Rows from block 3, named by matrix and row number. Rows with one number belong to one neuron. Each number is 128 + 24 x the weight over its row's rms, rounded and kept within 0 to 255. All counts start at 0. Numbers have three digits each. After the name is the row's rms in percent of the matrix's.
# gate: MLP gate (model.blocks.3.mlp.gate.weight, 672x256), inputs 86-171
# fc1: MLP up (model.blocks.3.mlp.fc1.weight, 672x256), inputs 86-171
# fc2: MLP down (model.blocks.3.mlp.fc2.weight, 256x672, transposed), outputs 86-171
gate.422 125:145162123103143117152086125126180139103101114118118117127137120141135120120133095125097095150134109159076171088105071146139154137137119109078129119140132168095137133119165164140141112157141150151156063165163137100100140161166112132115139147165137132094111132
gate.423 105:147146162100138094120093161127177154144108116162160127112155112146156156126172147182090168102132138112098141128101153134095123133108148144102107122126107152115157142101142123155124156149156112116121154102143140136109122151106127125136112138112068097068121091
gate.424 092:157113122082141107129125150182129113144129123176107167113168151188112139114109077104142107169116122122188158109121136125140152129108114092101179108137148146112071139133098158159130120127126109128106111149155148110145118070153104128120126106147146121101152112
gate.425 087:122102133124118116169111113141106112163161119158113130103117154169142164099122104124117120076095105150159153106132118101120108118128190182141174128114085109130114156140121114113147140123138085128098120117140132126129127112106119116140138099126122120139121143
gate.426 055:119131132122103119102151130137099107149157092130112107108117139121171126086147118164110126126140136091119143159126089148114174134130176146118183107134096115126139152130130137098103118113091139118176102123142121110115149105118115160150142103157099119161155137
gate.427 056:143114161151164127120130115112125119085138123083142106141110128094143095127164081131133085067149127150128127102096108118142129147163102154097145132136129067120146154122115118130130129133102098172115146130124123152123118127157088161126105139096101161134124166
gate.428 099:122105149158122126134155143096121118121099120147139157114133194129139128092160149114113132122134156121114137113136084137163147137127147153095123143112111143140127137138123133125137112136122094114131135114123115109107134104137166110138167114135108136151050160
gate.429 115:138169165136146112113103107156122100160107116118145113165127173132153157153141115115125129130070125071134109117112161122073117179175157100117143163125126158130131140084099110140114147179186104106136098129145114113114135122120128130069092129123133148143128114
gate.430 099:135135131168090134121122142094153086155166107104132146097148105139124131110133133131148132076142119111149109129151113145052143138123144122120138142094133168132122168087091151109144139112133161141168082164159079150129137085143158102114139171125109123134129152
gate.431 113:166152169110118126108143110135119096136141128129138100176149152100114095126122128112144154101126155115161153103115103172136146153162154140144163130111121082139112104154106199125136188137083109119109151105113171089123127111103125123118156114132096131114128131
gate.432 054:137126125161126167147155140092081166147109154131125126137074115097128158098138105090113126153130104160077132121129129103194143128139139106160120101176148137117152098125128140126153157143122082141169127097160104166144101072112123141107105148162158129103149115
gate.433 047:165143157104131091159149112150142139132149155152075145131126160096134108150183154124152136102146129138138113086108102157095129113156119101153135131132164115090136124153144133098100118115110108134146133092065143148082145077142100098096103100122135098127166122
gate.434 095:131141111110132135120141135161130099096142136127145157126086086182154087096103140112109146139102103113124129098125113146108100112137147125115135121112183110091090140115116118100134154126131131154120125140157122143144138116150144110144124109095130145081136127
gate.435 061:153133148134117131081145126130133147126113137142091092154141089108156108134066086119122148089127140153118148082147147154104083183123138111114108125125136173116136155137120137088161163128138088127133159153098117138109104166106147093137155139131141144108166160
gate.436 140:167147123106103098144114174109100111151101104173116136161133145137102119140144114151135127099095119123128171119119108133127162084167133167111110173122082073087107095141149129184154142138163128142139157150141143143124136118105102149119121150132111160138138163
gate.437 086:170146154159093107094150136087133132125140142132174106099121113099140114112116120139136103136163127111114112172142151100153163107110134140122121118151134108130144159128127166124164155137165162158166141127119153101107089163149146104120115110153156101092121107
gate.438 073:159147118099152145128109160109150101145093126148121117158132177121119111113107212138082129117138147137087129127109098133148127117148135141128122096094137105115152132143141129142107159119123138130129142129130134150132107119160131174135119103161146115133170146
gate.439 083:102160101131071157167142130177144123153191146123125117109136107126137154076121099168142153111140131124121136142080147114128136155131148101149153135123088136099095099161105177112159115097141137140171077107125108125120098106115095105153153161102099134120134139
gate.440 113:167111156097141128117128152171089135097096124112154166150140088078149158075111168111123143084144126149148119155135178129143104143154111148097137113144137138127125152122135129113122176135136111094144135164143134156112137147097098098167122121124129118068165123
gate.441 115:137140138157109132173118097152132169119149125156173121143119157096125130131153115117193080111148091116100105124136154109133113116151111153156103115071136123141112151139107114132156099109167134186165120138150131159139160110138132113151163137089125161143113131
gate.442 061:162154100126109171130094132119140124138137183154160127178113103101122117168132104124140140149149175145143104122081078112127128132089141172121121126154158143137122091167152141113150112118134103086134158134101102146119125148127108137114142121145095120139125159
gate.443 116:113118179147187105112093097142120138128089124093123122143141124163159115110141128113138111082112115083125137171115121142114150143134147154117109125124162171110114083149115144169134154133138148142101116130125110104102121173149085150119135128095136161124136125
gate.444 124:163114184064123134152120178154128128134144170108171128153113139142113126151150147125103082131107109133129104055099124156144122112091142142123112141129140100121083109107115140148138126139117109111124140162088096093148135133135132074108122124153131143143149127
gate.445 111:128164117142122112146133125096092088085127138121109152146174177082086138100102154077120204103105132152117101101131084153138095119153133079103143130117124106122142139143093121141128116128106134122129127120134077137111144151118106129117127095139153143073140116
gate.446 095:083106126134135148078153182135176160087111116154117127153126132112117139110119123120096118120157130166157130116127108161100130136129148107121123127124165101140160164115139146148124102110098102102138138117113154090122156103133113147133150105148165154116089131
gate.447 091:120156142144122099137104125165121105173126162167135096127198126111149153118097106101162136107117133178101085099209110143103136093101124100150107160079095163156132121075171147122144170150087124140107118132124131144096146140083098109124113115116148145116124151
gate.448 077:138147107131131127152135124135129146102171133129097159132139111148154120111165129114152123124117172182139119087094087114111110134111102141102081141146149108101152133127110126136152110104125139092143122116167147141120130110109107156137138095139148162124137136
gate.449 072:168078095109137159140131142139121112143126115116135141132131151143083159093178162097113115154089117160076142141138095110106129133126103126138109138074144089115178146135150131128138169140095144110135116112116136106150101171092115092130149097088145135140103149
gate.450 054:144145136151128116099121101088158154142105166076148130143126133131126118139171102132155127120138149126131118102141107150130100099109103122068115136105125143133127143107132145094137127134160169112149151138069171147127090131108158141089110145124120088146141127
gate.451 110:064142097130134103140182110126150135114123136139101115115107131118163144122120142186170111137126117112110141135164145164119154109145139109137137085125166132128111128132134133108156143138101090104121134121116123117154091152141119085097176140134136185127138124
gate.452 067:164135140129180139149129094137134153151162159135140132135122150116153110111134110158171129081118097122137106113110110173128122097136167148119155104116119088091114148135176115120116154184159129159156161115157146119149166197130118102123132160112114139104123138
gate.453 120:154127087134130111144145124142092128133116110106147059164178125119141134122087093099133105139095132147085107135116145151158131157100141139132098094148091125119109111086131099113150136101158125109138084176141100122085137149120108060108124120144154115103125110
gate.454 077:136146125160134099154136114152116138152131111161143111116122131126136131142123100145126168123083114093146136119163100114115104159122170159098115114123149092166122124124143160100111134121075092113166095158119130149148142116164125145146120129182134115098124136
gate.455 123:141114128132154143105142134171116096125124137144145113166165122160094135133094147132139154112143130092138098133134125134121104124137165118108123101125142128142066144143155153138108108102128156096070142140167117113119108105123135149116171175138153115117093137
gate.456 109:137103122115104096090131091121115114148109157119149115122101147127157113172121063145142133119128110141126140143159143176121141112112135137107117115089139128146114110130093103128163140133095156147117114135088110161136134119161110143137126118118106160158154079
gate.457 116:116142154097109114092167135137137124120114116143126099141158124097168112117134133144130127176124128128120112156150115136106161119152144139105115113148118100124107128105116152159106103091122118106121088129125151111058133149157144120149145131145121190142082098
gate.458 120:123161112125119154148130132135124116133120170165148120121130133131132118091160131128123143106110142132155114134098137132105029135154146212154152132165128092133133149104086110128192123149133135155117120151147134143133110145144109125158120114115169129101128067
gate.459 035:101126117136173124092121154100130114145042142137132124158143117123165109148103109140133126107125124091108138121111160162171137095146162118132164122141133115158142092119124115174111129116098129155160113109101189175156094130094072141129104108124146116140151137
gate.460 101:179168138121146101147110126124145160146186159124128118078129137156122168161059133167092159141133119111088112097103117150106123148163153160125186147146175122122117127132161083112151084140134110106107148089120147100122174071146142158158116130132159130160146144
gate.461 068:135109099154140127139131112152148145146141106132145113142134128098154116094126088137097128100179157148129166136111105149173110084121099181111122136145161124131122127118130074118146125136129133116124142125141161124115114128110148115132138134159142123131095063
gate.462 105:142139153141159138161109145085151106094119170139156076113141128137120154102124145102114124142150127100129118158122145190179137153078110115144122149129084148119104114094161113145140126179150127126162118168149152110150134116147148133131135107127094129120124154
gate.463 117:133167133140146113134141067132108104136122147116116109110158129140120156058133126107158147089125139150134116127083172119127145134111187173129136099149095129139150134124113117146122103112115185121167137129146143093130154120138143165119160123137195160116146110
gate.464 111:142120120162086143082138140087136139113129085149140109149158107136130112162132132109126120106139156139123164132156087150115136149137155127116141127091104085134153147130201140100142105166116149110083136112108086128085141130129102113116157150158096133119148127
gate.465 120:182150127098100143137129139131158132100109091144108132113135124084077118127088137139159136091125130152126114131163127154134135133194128151100155128134148138109123117118128168134122146098090126167131121141115127110144181135125120124084117123116141095112123148
gate.466 112:140170146101150147142153083117152117103106148123111127125090155147089123141098157151128147097137103127150120109138117058113122103131128111139147120135129121112119135139111136165100137102130092127171132120124130123169153106125084112115137161091137151146098167
gate.467 106:159134100135114143098125171090095111131074163167140095108128156139097144130069151116160169104138128127154147149166093083143116126121143155117161136113151120072128122134101162111134124152099111137129098118150158090162122175159123103130159128132127140155138109
gate.468 026:074094137128131172090098143166150156121131119113143109096088164104128133097157123123127117130118128171125105102152121148118108132128124130119127103135127143115108140183125164145134149158135098147151146090102125124126141105129104129084154127120142098142162091
gate.469 108:122123090107156133153128140162133127084107160127129105097142144087140111164127113109118105126143123132120140109183124115151090171170120155121137086087152153144105089152115169131150100117124135103089117125128121109083144155084130144108144117156127102126127153
gate.470 018:131103125116141123143130153120152113144119123121111137138128118122129073166091124170153173067121093131159139122120115094142146125094089141137146093100166131134129118124146106122130142122098129171128144125112177145105125125172143147085131121180122127111127113
gate.471 115:133139152088105104107119144134140127137099136118124128101146131153179108150160129096078124159117144170107152135165146101149150116130153127109113128094104128148147172160114154123138101139109141145164096094134126139089140138162096137089179156134149101102137127
fc1.422 128:108120127108184073085129098144162113121123118116128126142153113144081120142109131147108089117119158125131181118118154106118154180098106138125150077114106176096107091125158179092143115087160133093176114121105118115112135126173128138150165123119146126139141117
fc1.423 103:152101124124081154128152096130119113139096128121088111110109132074141120108147123098128138116127154111151110117133105157123126154145122067120119140119126111109108131123128085154175156129141172155141140135149125073129132102146110112103146130100139165129140119
fc1.424 089:113118103105143107150089127104129129081089145080117141145048113084147105131128105123106086145124086132130085144109142133140135154138114143143106105129151126137143129116052125128166117091127137145155124124102139133112146114112141104171118147086102110165119169
fc1.425 084:119182122118129118129115118103150133108112088095178143100129137111161062163088122134171137132161135092116115133130102139133165134144080098149130126144170126133148101119148147161091122084098146118126204151094093128157122162175136158100116168123131150103162154
fc1.426 053:126080159157147090167117139158141136145124150163145106162127093110128128131118130085151138133128131115125090145110124176208095144105074110128095157115152151126116115148095137126151155161127101146068167140084088115143144154180114124082093149118132124105097135
fc1.427 058:168125142164147128135137125134155126095137157091167101141119138135154125138144085137113085088154132124156099129100128105128093123150134111091150119138134116150148136138102096116104134110124148148145122138134132180145104136131112139080141123105123163124125153
fc1.428 091:124120136105150129085120114129146148130098094129136081112156108085179176149162165156147075154137149127143140113149138137162086153182129098125137139116117138170109142140113086167137142132125126132096105173160134082108105123094126131152125149097147112168129134
fc1.429 110:131090183092160114174136101107116112134116159116142109125083096119121129108097130150147122123138133137103135159089152145140123115115143161137168128142121114116134133107115118149106126150128101151137158145130114113117117088130117121135107173154068140130110163
fc1.430 101:132121118170101152129113143105127072153165103091128155089136132101108138120132151112104110091143125120210095151132117111090128128113171118147114132145134136136148143109095194130110127123158153146138109181135065159112142111135188116092157125145124103131148145
fc1.431 112:210169128148142101075169090136173094125134137100166090140101132111114127099103162117099171112113142100131129120163140137125134148152131140139167122136127143140104124139133163129113149141068153088103149132121126115119149131102105147121137147154090158116113088
fc1.432 059:162115080143123120114128087127086137153162073128125115142124110136173131126118110121102121110126144167130089116119156104144075104104145151107163124127179081159144123146166100122158124135101149153151127146086101136183101148143163112117154148116148165132139129
fc1.433 046:155128145115121100143152147146135102103125117112148136155111132095132110127159135079122170096148119116112129128120134168130160172154176067155098152105160091105163153123123121113110091169147079137111143080108148132115133114139078125151113122153123080152150097
fc1.434 094:145142145111125125140145111152164085139127146121168134127139125134141110039125156118140171111128124114126159110130119155117142097130146102137089125149198112116087105114128113106107148154130111177139111077113121130171168109137163135130132119127136130076109078
fc1.435 057:121132151102137165155129103138128140150110131147124167132124132166091121168135173144159098119148147125119087123160097120135113088154118149142112114145162098148101137114135172113132108128117118126121111084125148114110134111146063134161109139078184068119097113
fc1.436 140:105106139119134167145142084161188128097159117081128118109159110116152147146128131086132105137143101120132110114123148122118077122103163102119110090161185161140160156115109147081106138167098116114142092101113133116126106158144133083138135134132144110138130108
fc1.437 084:142168111092134119134122112146106128091134151088115168142114173136104114112123139128118182119118090151178142114131109140102105122154090117138157110161104137124114093133154118135109097136096138108123122144136108160128172130137093098127120123134130183110143156
fc1.438 072:141153133190144120104101085141204147143132139128111083122097190126133088148141124088094059127172149139134161159135136089127128126141087131131112090119115141117122102149157134116102119163123126137136134132159146100123170132151096112111116157095127127105116154
fc1.439 093:156168105099125137102124104120134111116112129123148123139130118155152145117058112147133123108129144110138122121109133139153117117097079122160132158120161134120132150080159162102139149170109121166113112120127112147176142138190149165125136130142129103139087121
fc1.440 114:102122169116151175115127079121100136101108142140150160176138123121140141125123155136115107101121164174161149154167168155124081128144089135110131122117122157146090169115156125112109148091111118119102106132147135127124127109095134147141148148136169073099145109
fc1.441 110:116109115158150132124149174104146078095068139145124123138108110168134181154117182119131163124129093121084144105125146134122190127118126142087118133154122114149104166143140084152080117129135163139129105080106115100124137141168124132151119115126159085107099103
fc1.442 064:097181140155142131117088146092096104113113140116124104119125137215110111113127156148121136135104130152118128138137181130124134145132148110123139143078140101151126088105124157127102119142129157123159131118133147147079137093134130091154150105118166121098134117
fc1.443 120:149157099113098165133130132069091141163133127127149149104113160118086141133095097188145092144129124151121126059130087153124123150122078089162128146109109101142149136109170135145072106113108123113145142123131107100157150136101151130154093131160108140152135138
fc1.444 130:135164130154113123106116122109122109099146085167108123105107144130140143100152107168126126124154130052132151137130121132125114131143132124149133124147095153112125099085120110084137106133075129129153109115137121150087124119123151205128129138166145124125116115
fc1.445 109:145097126123157138115113168140115173162120134146140137100123131173128130103113063161123148132124079156157122115121117153142152134089089073128112121115109151105109117126149135135175137131133120177148104141136147081136135098100109135103149125126133143154088141
fc1.446 106:148099141100104138185097123113124109154132133109125135165107164101111111126092127066129129148138149084154141122095154138114118140147166096117086145154128152108099124132153154097146168162126101139125081122141109132157130127119119129127164149120138149157117132
fc1.447 090:150129124091101164123157135113161135098123100114141162119077136151133094119155118111082119131128123095111175161093118103142130090164147153094153122139153106116129128162088127176136115082099121089176168122131122132144131101189124172169135143130120115124134114
fc1.448 084:170107112180103087112106123116148096111116145138142103093138116111092136128126175165114136120110089116100164123153125150156101095159144138100146106165121110159079160147148126152134134107143120180141112144115107151150109133144113155102108147143101166131154080
fc1.449 069:147172117124143156131112118101113125132115109163146130123172131141109130118158107116106138126112136126103135109117158126108186106092100117142116133100131135125138137088099128135147153192086163138113107118148107104167113126129132121135106150093105134162098141
fc1.450 062:131161121113119116148118136150103106134151121120093150105096147142143133112076115091106117151155114094172123151142154104166127138127128103142130149133103117128159167149128143153157120091102131118131096133087100102165151162143134129124159114130147122180129198
fc1.451 112:101127096106124111156122087133152131124107161162134155086138120108137133124140156157144151129109112074137103144134143155105120063140145097120119119157132099161111085153169134108145128138073123128120094131094112133138087098123129108148111132146142130155157124
fc1.452 069:138124137103118095154171092118136149113134145136148127115095112116132148138146129120175181133160099107144138137091106114092167129139100129131143101142080125127094142131117176126146166092127132102134121121136139110135064163085094174125125131103116122141109086
fc1.453 117:094145165125128097121132125134122145094140132133134149110103112089121131116126148143115128134138130110112112096096087154137096077092126129144147142118136122154162143126112152152135117128108100130132116099167141125164148149129127176107154117125130139178098117
fc1.454 067:089087132124134132123103151101151121100127122073078161155148140140120116134137173132115124099133141173153127117126108111120159144118115115129160126127140127126091157133100111142150125119162140112107137131140159171120097166133155098116138164097103146124144143
fc1.455 127:133135188101126103178145124099083151110131139101133140139177125109177156124125173103110135126133175108094163097139134133146100084156094139132098122140121149142114134093139160160108150115161152121105125132100172100104111107114140178115117155083152166121120127
fc1.456 114:150114117129152127092120160155154155123125097160098124130146109119123113146142110139154114121096141104118118124130127094188107125140134107115151145155095135121115121162159129140117140145122083111128131110128117115136092139104136117109148132109147120131091130
fc1.457 115:157126118089160092102138114177090160136140152096105151159100102173155113141143159130142182140138111128128117138055135111125132124084121123089161132146154131157106149149150087159124110146164137144112101155143094091145138150107081130162112162101122161091129151
fc1.458 123:131091097106120090105113153115138123138110062122144132133124147129165146123147113162157136151145105117115099137118091127130204165141151121130101125080118118106154101171142116114116135130155136141133148188112154119107137091155150130091110141154119153133105149
fc1.459 036:146114132151150103124151129117115113108150109155126139127113109084117124123143142141167116137149129137124147149147129094144119145124127135091130132064172139147139153088136192142090152114132139116130125121160117162097182127155111176111137164176119107054135112
fc1.460 099:117138100123126130116164132121110126152091128124105138153112096134150135108116122125114137085156145103152122146152147143127156101094127152079091123094144156162175135157084130127110154113109120152148107140154105163142118160137101150133091109129155181139100088
fc1.461 066:089139152116138118131136129134126113088091135149129150097110163110141132155102162105092098104107080105130110148136147154092151114148155125131126124121114158111120108100150153111150119111107120132116091124104122180144150094140163154145149086112125166138133171
fc1.462 100:114133114089140211102142128157144166086113119114106133143164113182099155119100169088154123098117147118110102153119121144098109122138145110121151108127083141093115133103146099140148116110116105130164114168155116102170087144092121136144088125145147121149141136
fc1.463 116:091101145097103115119125167109140110066143114138134139158114130132149172148089123148142140111144097091150106131161107149151107125159104178143140098145112104158095123150145141112114153155112110143129104125108125056156138147145125127099117133101114127102112110
fc1.464 106:127114123169139114138121125074126162141146106158119087134119125171145142152135146089170152116154170128119157121133126104096114153121131138137132091084176088088133130112134137123144082168117171081083143117160103085123143151135124185104133120130105084124132098
fc1.465 134:100099142117162117140115127111124165125143161093123118150172128162120146119162071105093117132143134112146088136091119138119172120103152125128140129131161147128152126134120102089127127097117078130118109133138077154137111118159134125178148142105134136105123108
fc1.466 112:107128121130102104192080136140154078119149118130122142097108128144133102125099130149138105111096117126116158118119174119143124145103118163160153146172126163133122153137167118087172124122163093102126165102142103105097068116132163118125110116099134076130082136
fc1.467 110:130093113122108128129127083105120128135124116130099170199100109125147134156124157154113123148146092108180119084062117110157141116116162155144153090120134088121155082129135133115117160092104144123095112134126069151087118168153106121149052118145111115134068120
fc1.468 029:149122120120105141136159163123073119131084129080044126139131119137161131101136116118117152145120105134135138105106148177152128104175145097083136115137137086062123152105141137122114150176134110171099106122083159129116154119145147144133102162160118117134156147
fc1.469 106:142118111129124139154118160144145131168115095116131111149132151081132169153076164115076102100131107082158118075138094121125134106103161117099144150162119159105121074128127148140148145100139162177158117106126158149119149168145123196155132158123062134110153145
fc1.470 023:142155113145110163183139097079077165135112135076185104110126119146139121075121120130141124144126118116133119122148162150154112156149151133135131165173124136137135146115140105084184057122119091101102126125153132104091149111129130134141163079103105111129173114
fc1.471 111:092101188128124134112140082137139136146136090109145101148145128142134124162156118159051150149128100143133150149175141119132153091113109072144124117100116119149116129157169132162120150115113116157149081101118122132081109127167141136112156170087142142135181163
fc2.422 125:146099123131102138127129113128126116114140094085125125103128134098127139129092110136125123165123104139123132138123132096134135133121103112099119109171167108100094118109151176110144111132156124176104152144131130167119135165117145137134142143113123070124144095
fc2.423 109:134102136144124098124111157132084120111108093121108158161151125166173105134143117119121128112148142108122136128101141135147073120131115109134165128135115139105102139179118132099136148128159142171125144186135160096148156139144120083144160138117165113086110113
fc2.424 095:083116130130108111138165133120128132085118144107158103127155117156134129119160140102150153166070159116119075119145107128180097123139097100137119154127133152112108109140145129136072163113115112104154147091126176139143095102182122104143136113155096122110147126
fc2.425 087:130096111116127102102092114130130084091125116114141126102149158132125082118138116130168123137131149115107140120136108131137121112141143143162105162110135123132133179149116122132151171130119113145170140126108129119104096172138132141069142107165109136134152084
fc2.426 055:116126151170100106105176159123133120176126098119084129150131110076113181074084168146144147148119103048095121143121135142128144141100180133096077132137143109132104143127137147145115131125110107109120133136086121100139111129162090137133113149130120156170177132
fc2.427 056:151168147196119122141139139169126114137123081138116151107131163144113135143126155122140136110105142141133115147126159127144151106112140098148164096115120110124111178132166148124132100124170132146143113076066115154110152158150106105090163107168129127123128141
fc2.428 100:148102142154131116156170078137135137136122187137096143111161124135153102092134110121128164111119097096102143131139140069128099145110157134104161106119133119103143077134132163151125169135110149116162137113108108122113174131169112099124143145090147131103173114
fc2.429 110:125124087157117137077092122121152089115106106154095064094128157102117111126095105115118092131158130102117149100107126109117136131127089150117130088135200087111157119168113123126122164150114147134151115223126146145134135147086157115128095102171142119086114121
fc2.430 098:115137161114097129165158115133149103123110124166142140163106141144124132125116174173111155154117110152148130099141142117151133096104094088119175074083124138086139102133170120107134148086109091139143158119115111116119113118153113111130092108124150114111099111
fc2.431 116:073162171148155049109152114157126074105105176087129123122093110114157129091104149149117131176128164104147133149169125106093106090144121103151080134079116132108141171145132131108150120137145135135118105103125131146117144086173123121114130157091148123108135130
fc2.432 051:127157135141128122106063117137155140104153191150158144090118100196110133154092135131113069108149108175124124141118103104124123128124168160116124101083111100124142112137142134112133155102161127104110125159157140150135135129147117113130143147105096119146113139
fc2.433 045:154087119154126141102163158161138083107119136128118087133143118115123122128132112131102120133154105086174137182113114116150135105138129143117106141137119139161091158140138159151141124154162115149136193113122144132161090121167153127117146109101152146118097164
fc2.434 090:082149143113159118138086117120114173142169122114139168115134140146122119167132097108128156128107126115098122115071096126095071120127101117103133153130125121096135130160152156094140095126155168153168122102093157148099118156116103127141139151090141143121128120
fc2.435 059:126145133076144162149128165071127107152147144107181150130091134090116129121134116129128145080136161102123086132121155119080084128131149094109140111131111110152134132094141124170129142138120157113130145130114175117126127148133112080115110119140100110160118127
fc2.436 136:113092143082114123136137128154159128135125089121116117124127152155121089132180135108099099117149126077146155144076152099114106156188182126082124156144118196132135103128123092141096113104102123129111179140132121099144151144103131111135113126163133115129105096
fc2.437 091:158083100155152138102165096161117117113147137094156120141116148101111102160129126141122145121131110132134129108104139098116103106125150144130124133144154140152206086138145084147080130168150155110153131136117092137102123140101122135116123153170116141121100141
fc2.438 073:127122123128137104159108107098097141154126155142096136155145137106169129143135171121135146133107118114149126106175146136097123144110097100095116176147112096100098144122143128126080155121143131174166121122128139167116072104100103143159178141122139179089156172
fc2.439 078:148149178112114164155122109127117147134127148160115107120144169157132150096117115117134135099085121101202104131148123118142113161128115152126143136126126143152142158154151104085124112087128159130104117153165121146129083119127088133151129124088138156136096132
fc2.440 119:120143145139160124132102163114160115147114099099119166135144152123114143102123121128103136122144148145098118110170112158120144126098113116129071115165130125175157126111154100120103142130101144119145099084167135153163175078136064125137126164109115131139155127
fc2.441 107:123133130095136098149134104125149124129095131116114174094092124098146155121132142140117162131115165113075118150125107129113107125103131135147149110134094116123163152112147120105122105130120098155150127116122167114101135139154087134165144100165186129116090120
fc2.442 066:088104127134077106150107133124164163142159123169159148116100140114133170147151112106177158134123084104125126118114088129134078135071140127158114135167142147185086100119081087151094125123103099135127136119138119119137121105104134096148099083130123174124134155
fc2.443 114:113122152119139118128138113086159113130084106122125129149110092135126076132122116141096089143172110154145169084157136191137137116132116144111091161172148092136072137134140149110128107141123158118118103169139131186127094138150117171160125103098071151094090111
fc2.444 122:130120116206164125080156149146172122123110120148157094099139113135187133137154153138123122194182141119138134114129123086163098104116122122112120082126158175154096145129126139147127110093110125114158096127111135096144117089125134097130138141142138133143086133
fc2.445 103:173155099123099164122125133154110122091141117122135138141130153130159128116121171146161106136153179121128131094152144128131140121107102151176118148183129155127071113140128134113128169150121131142168119134108127150126145097127150147113106139102142092114129149
fc2.446 101:143110157116158144148114149141168147131114130118138158129120131164117167101123138101134117153126128162134100119156128169131117141164135142164131156141147112099116117146115136108168117112140116135141120127146152121170091124088139163145180187114140099081065102
fc2.447 097:114145102133119128130147097112135155107092148118116151183155152128092162177182118165142105158147138101115142151147083131135147129133132096144114118083161110123119138157137099152118113172074142107145133126111161137109132141108124113099103103118100109143132134
fc2.448 075:122093154142135134122130153169122131110145135116095104102128114100162141146166149143188096094151153139143180148152115123106100141118121094123153095128111120139122114089162146179119095121117130130144143122122154129176197181118103089146103087139137133119167108
fc2.449 072:113144077144157085098184123141091087109154118128152120143124102102141165127132182126113107092126130105167116172127128116103101109110150121143172106168129099120104144078112119157148129117095111163142128096123106103160132113153127105131124126153094120125132086
fc2.450 051:136120124120088137113141129136136134134147136132118146148096120128109115090150106156125155169150114094113122139108109169147105116124157112116162155127106143148156113158117125124101111096084074148110145105086100118137133106088124108138108130135119117134143155
fc2.451 114:153114122101161103146105150119103135158156121118142159163129135130162151181143108116128136130147143111161157130136081119104147088082186123142176095137109132094147142095108134110162098079086157115085114113132105093122128161085149176136120152086094131151122162
fc2.452 067:080114140156196157097133074134153112100140090063124107164155130127125111148145133122110129142126121176124128153125183120176118125125080143101123147117132149111139123178137129078152122134126144142075142106105159124178105111156109109136112155131145084106153107
fc2.453 120:060134167151173138142127140131096083113133164169127082139111118145104136138123125159111150145104125150127166158136128079088142153118165146134118129100131144130135122114123192134107109108119113058177149121108138153149084118124106123159149141117157122114151122
fc2.454 077:146127111111126142115163113121183112096132130081142111139143130079133156105147175137143128103121150092138116087124151093158145130142116116131127128106134084115112160143143153118155136153159125086130158151124131149109127102111101132084135090128124130132174099
fc2.455 121:133110143120094129101140113167178092121155120145173093130180120113120089156139104111102134128105128132104111075147107131069126112166121126145119138099128165166143123140141140132124172131073171100115093141141122105080112127115160159123095116123136133160129087
fc2.456 118:101114131151133166153165137138153087119142164167117139128138174102118183149162126150093108109098105113186142134109148167092140108142116090133122149154170140098119124083171093105134116142120119148105145133111102115129125155113116102129090184108084105161163090
fc2.457 119:128159098193095135101149119115116141118100173168139174127106140084082163116102130122134108172110115139138171150081153123107107118120130104110140107122130147114093138079119116133160156169142157125150126127115172171119140109151095110137090105138118102144126155
fc2.458 125:117115114150126101149146126161111146142141106157144082076148075159136132155068153121132106127163134163133121144129120124130131182144155119130159124147145131109128158124140111120144136144093098124136140140135164141141140080125169089110155138098133160159079037
fc2.459 033:096122119088165095140138137081138158126156108096160135154143132115178102125141129118140146103098122103129104168150123128134106148130134133139088087118140165127116137116104113167111120094175077122132141117137132121086124099105164141126128165151099097093156111
fc2.460 101:118148161119108162082094130124137134121147070113140071110138120174139150136137106139132125129126098140117107136105134103112162120130143161102150136054150110116108171188111093145142133130112113140113131115095109109160150152169127141108104174137113118160133146
fc2.461 066:184120145125160121101146163144130172121141077140083104123080111112149136145120133127195140123111122126105143173143102137135126079147138086142132133105134139099118111145133120115088144117115163147124158132131130117106118117082179122142141142124135102134151112
fc2.462 103:106140102105094148178126153105156157126130095145112111095155119101121094122146119108136118091106162107129159154173160115082159161125110099139090142128134130098091135089111120135127093117107153116123119129138129143103130120142131161151156125143145125117110120
fc2.463 112:139143122093161123116123127151137148068144123136138121138175118167144101133151125092158112105141119165133078132109137157194128156140120095096141131081125104146117134177129160155111087114151162180130147128142146155081132107162147133159128138120136097146125081
fc2.464 116:154090139120105106155144110142151086147105117144094179138107084083126120138131123168130140111143155122099093171068129150128137154142140161110173164139146134092071154134127111120126143161121098089119114122182124124151142103134097127105094120139124114191135084
fc2.465 125:145158136153127174134117147162139115118148138150163116115129144146128140148112142164120151154123147096117132147095144093123139173142110108148145084126112084136082095162087116094167122122147114156124140110107108135102119186110091168160142122130141153126108105
fc2.466 116:098121102172137178104116149117121076144087151138128142128117108076103158136095163119112156115133082125108123146118130179132107129066159091126147111145139091118128130095114102186153154150122115116131103146140136072129139101150140119142145170119163134168148114
fc2.467 098:110093085137115081110096084157156151146130149151142148150127134106145150141168085154151123097143126116112132101152109175106146163115119130142134138104123120101127118128115112162179163140100182180133135088128133132142107092127092136153102091129080134163078149
fc2.468 028:147105109118120109136087187105131130142118115108091091130199123102140139122130114097122130104167068119147136105114131126130115137157121167093148128140132097138111152121118117146142145184146101141147142105100150175103129142108121180143123126119109105134127162
fc2.469 105:182137130132144124106156139111135093102146101123095098142105169124115096146153129172124182147134115150179133090090134143100138111108154143102112074109144125110121156128152121129144095139176151126128143136161172145085147140129150107161105091146114109134126097
fc2.470 023:128086090172104151141122134106100136152123122145100108140099144168139163101121106180127148133151118112125139107139121130135136197130142147125078155147106141130104111157137113134095115151076166119109139082137131116091168097133083109134145125145099175165163163
fc2.471 110:107159081141157100134137152135122168115096138136144099131119071109174094122143127132121132140144110169149114153151135113144141118169146116123115101136152129127120163158101158115131128129109093125079130097175130126112134122096121100128165177162126157106093085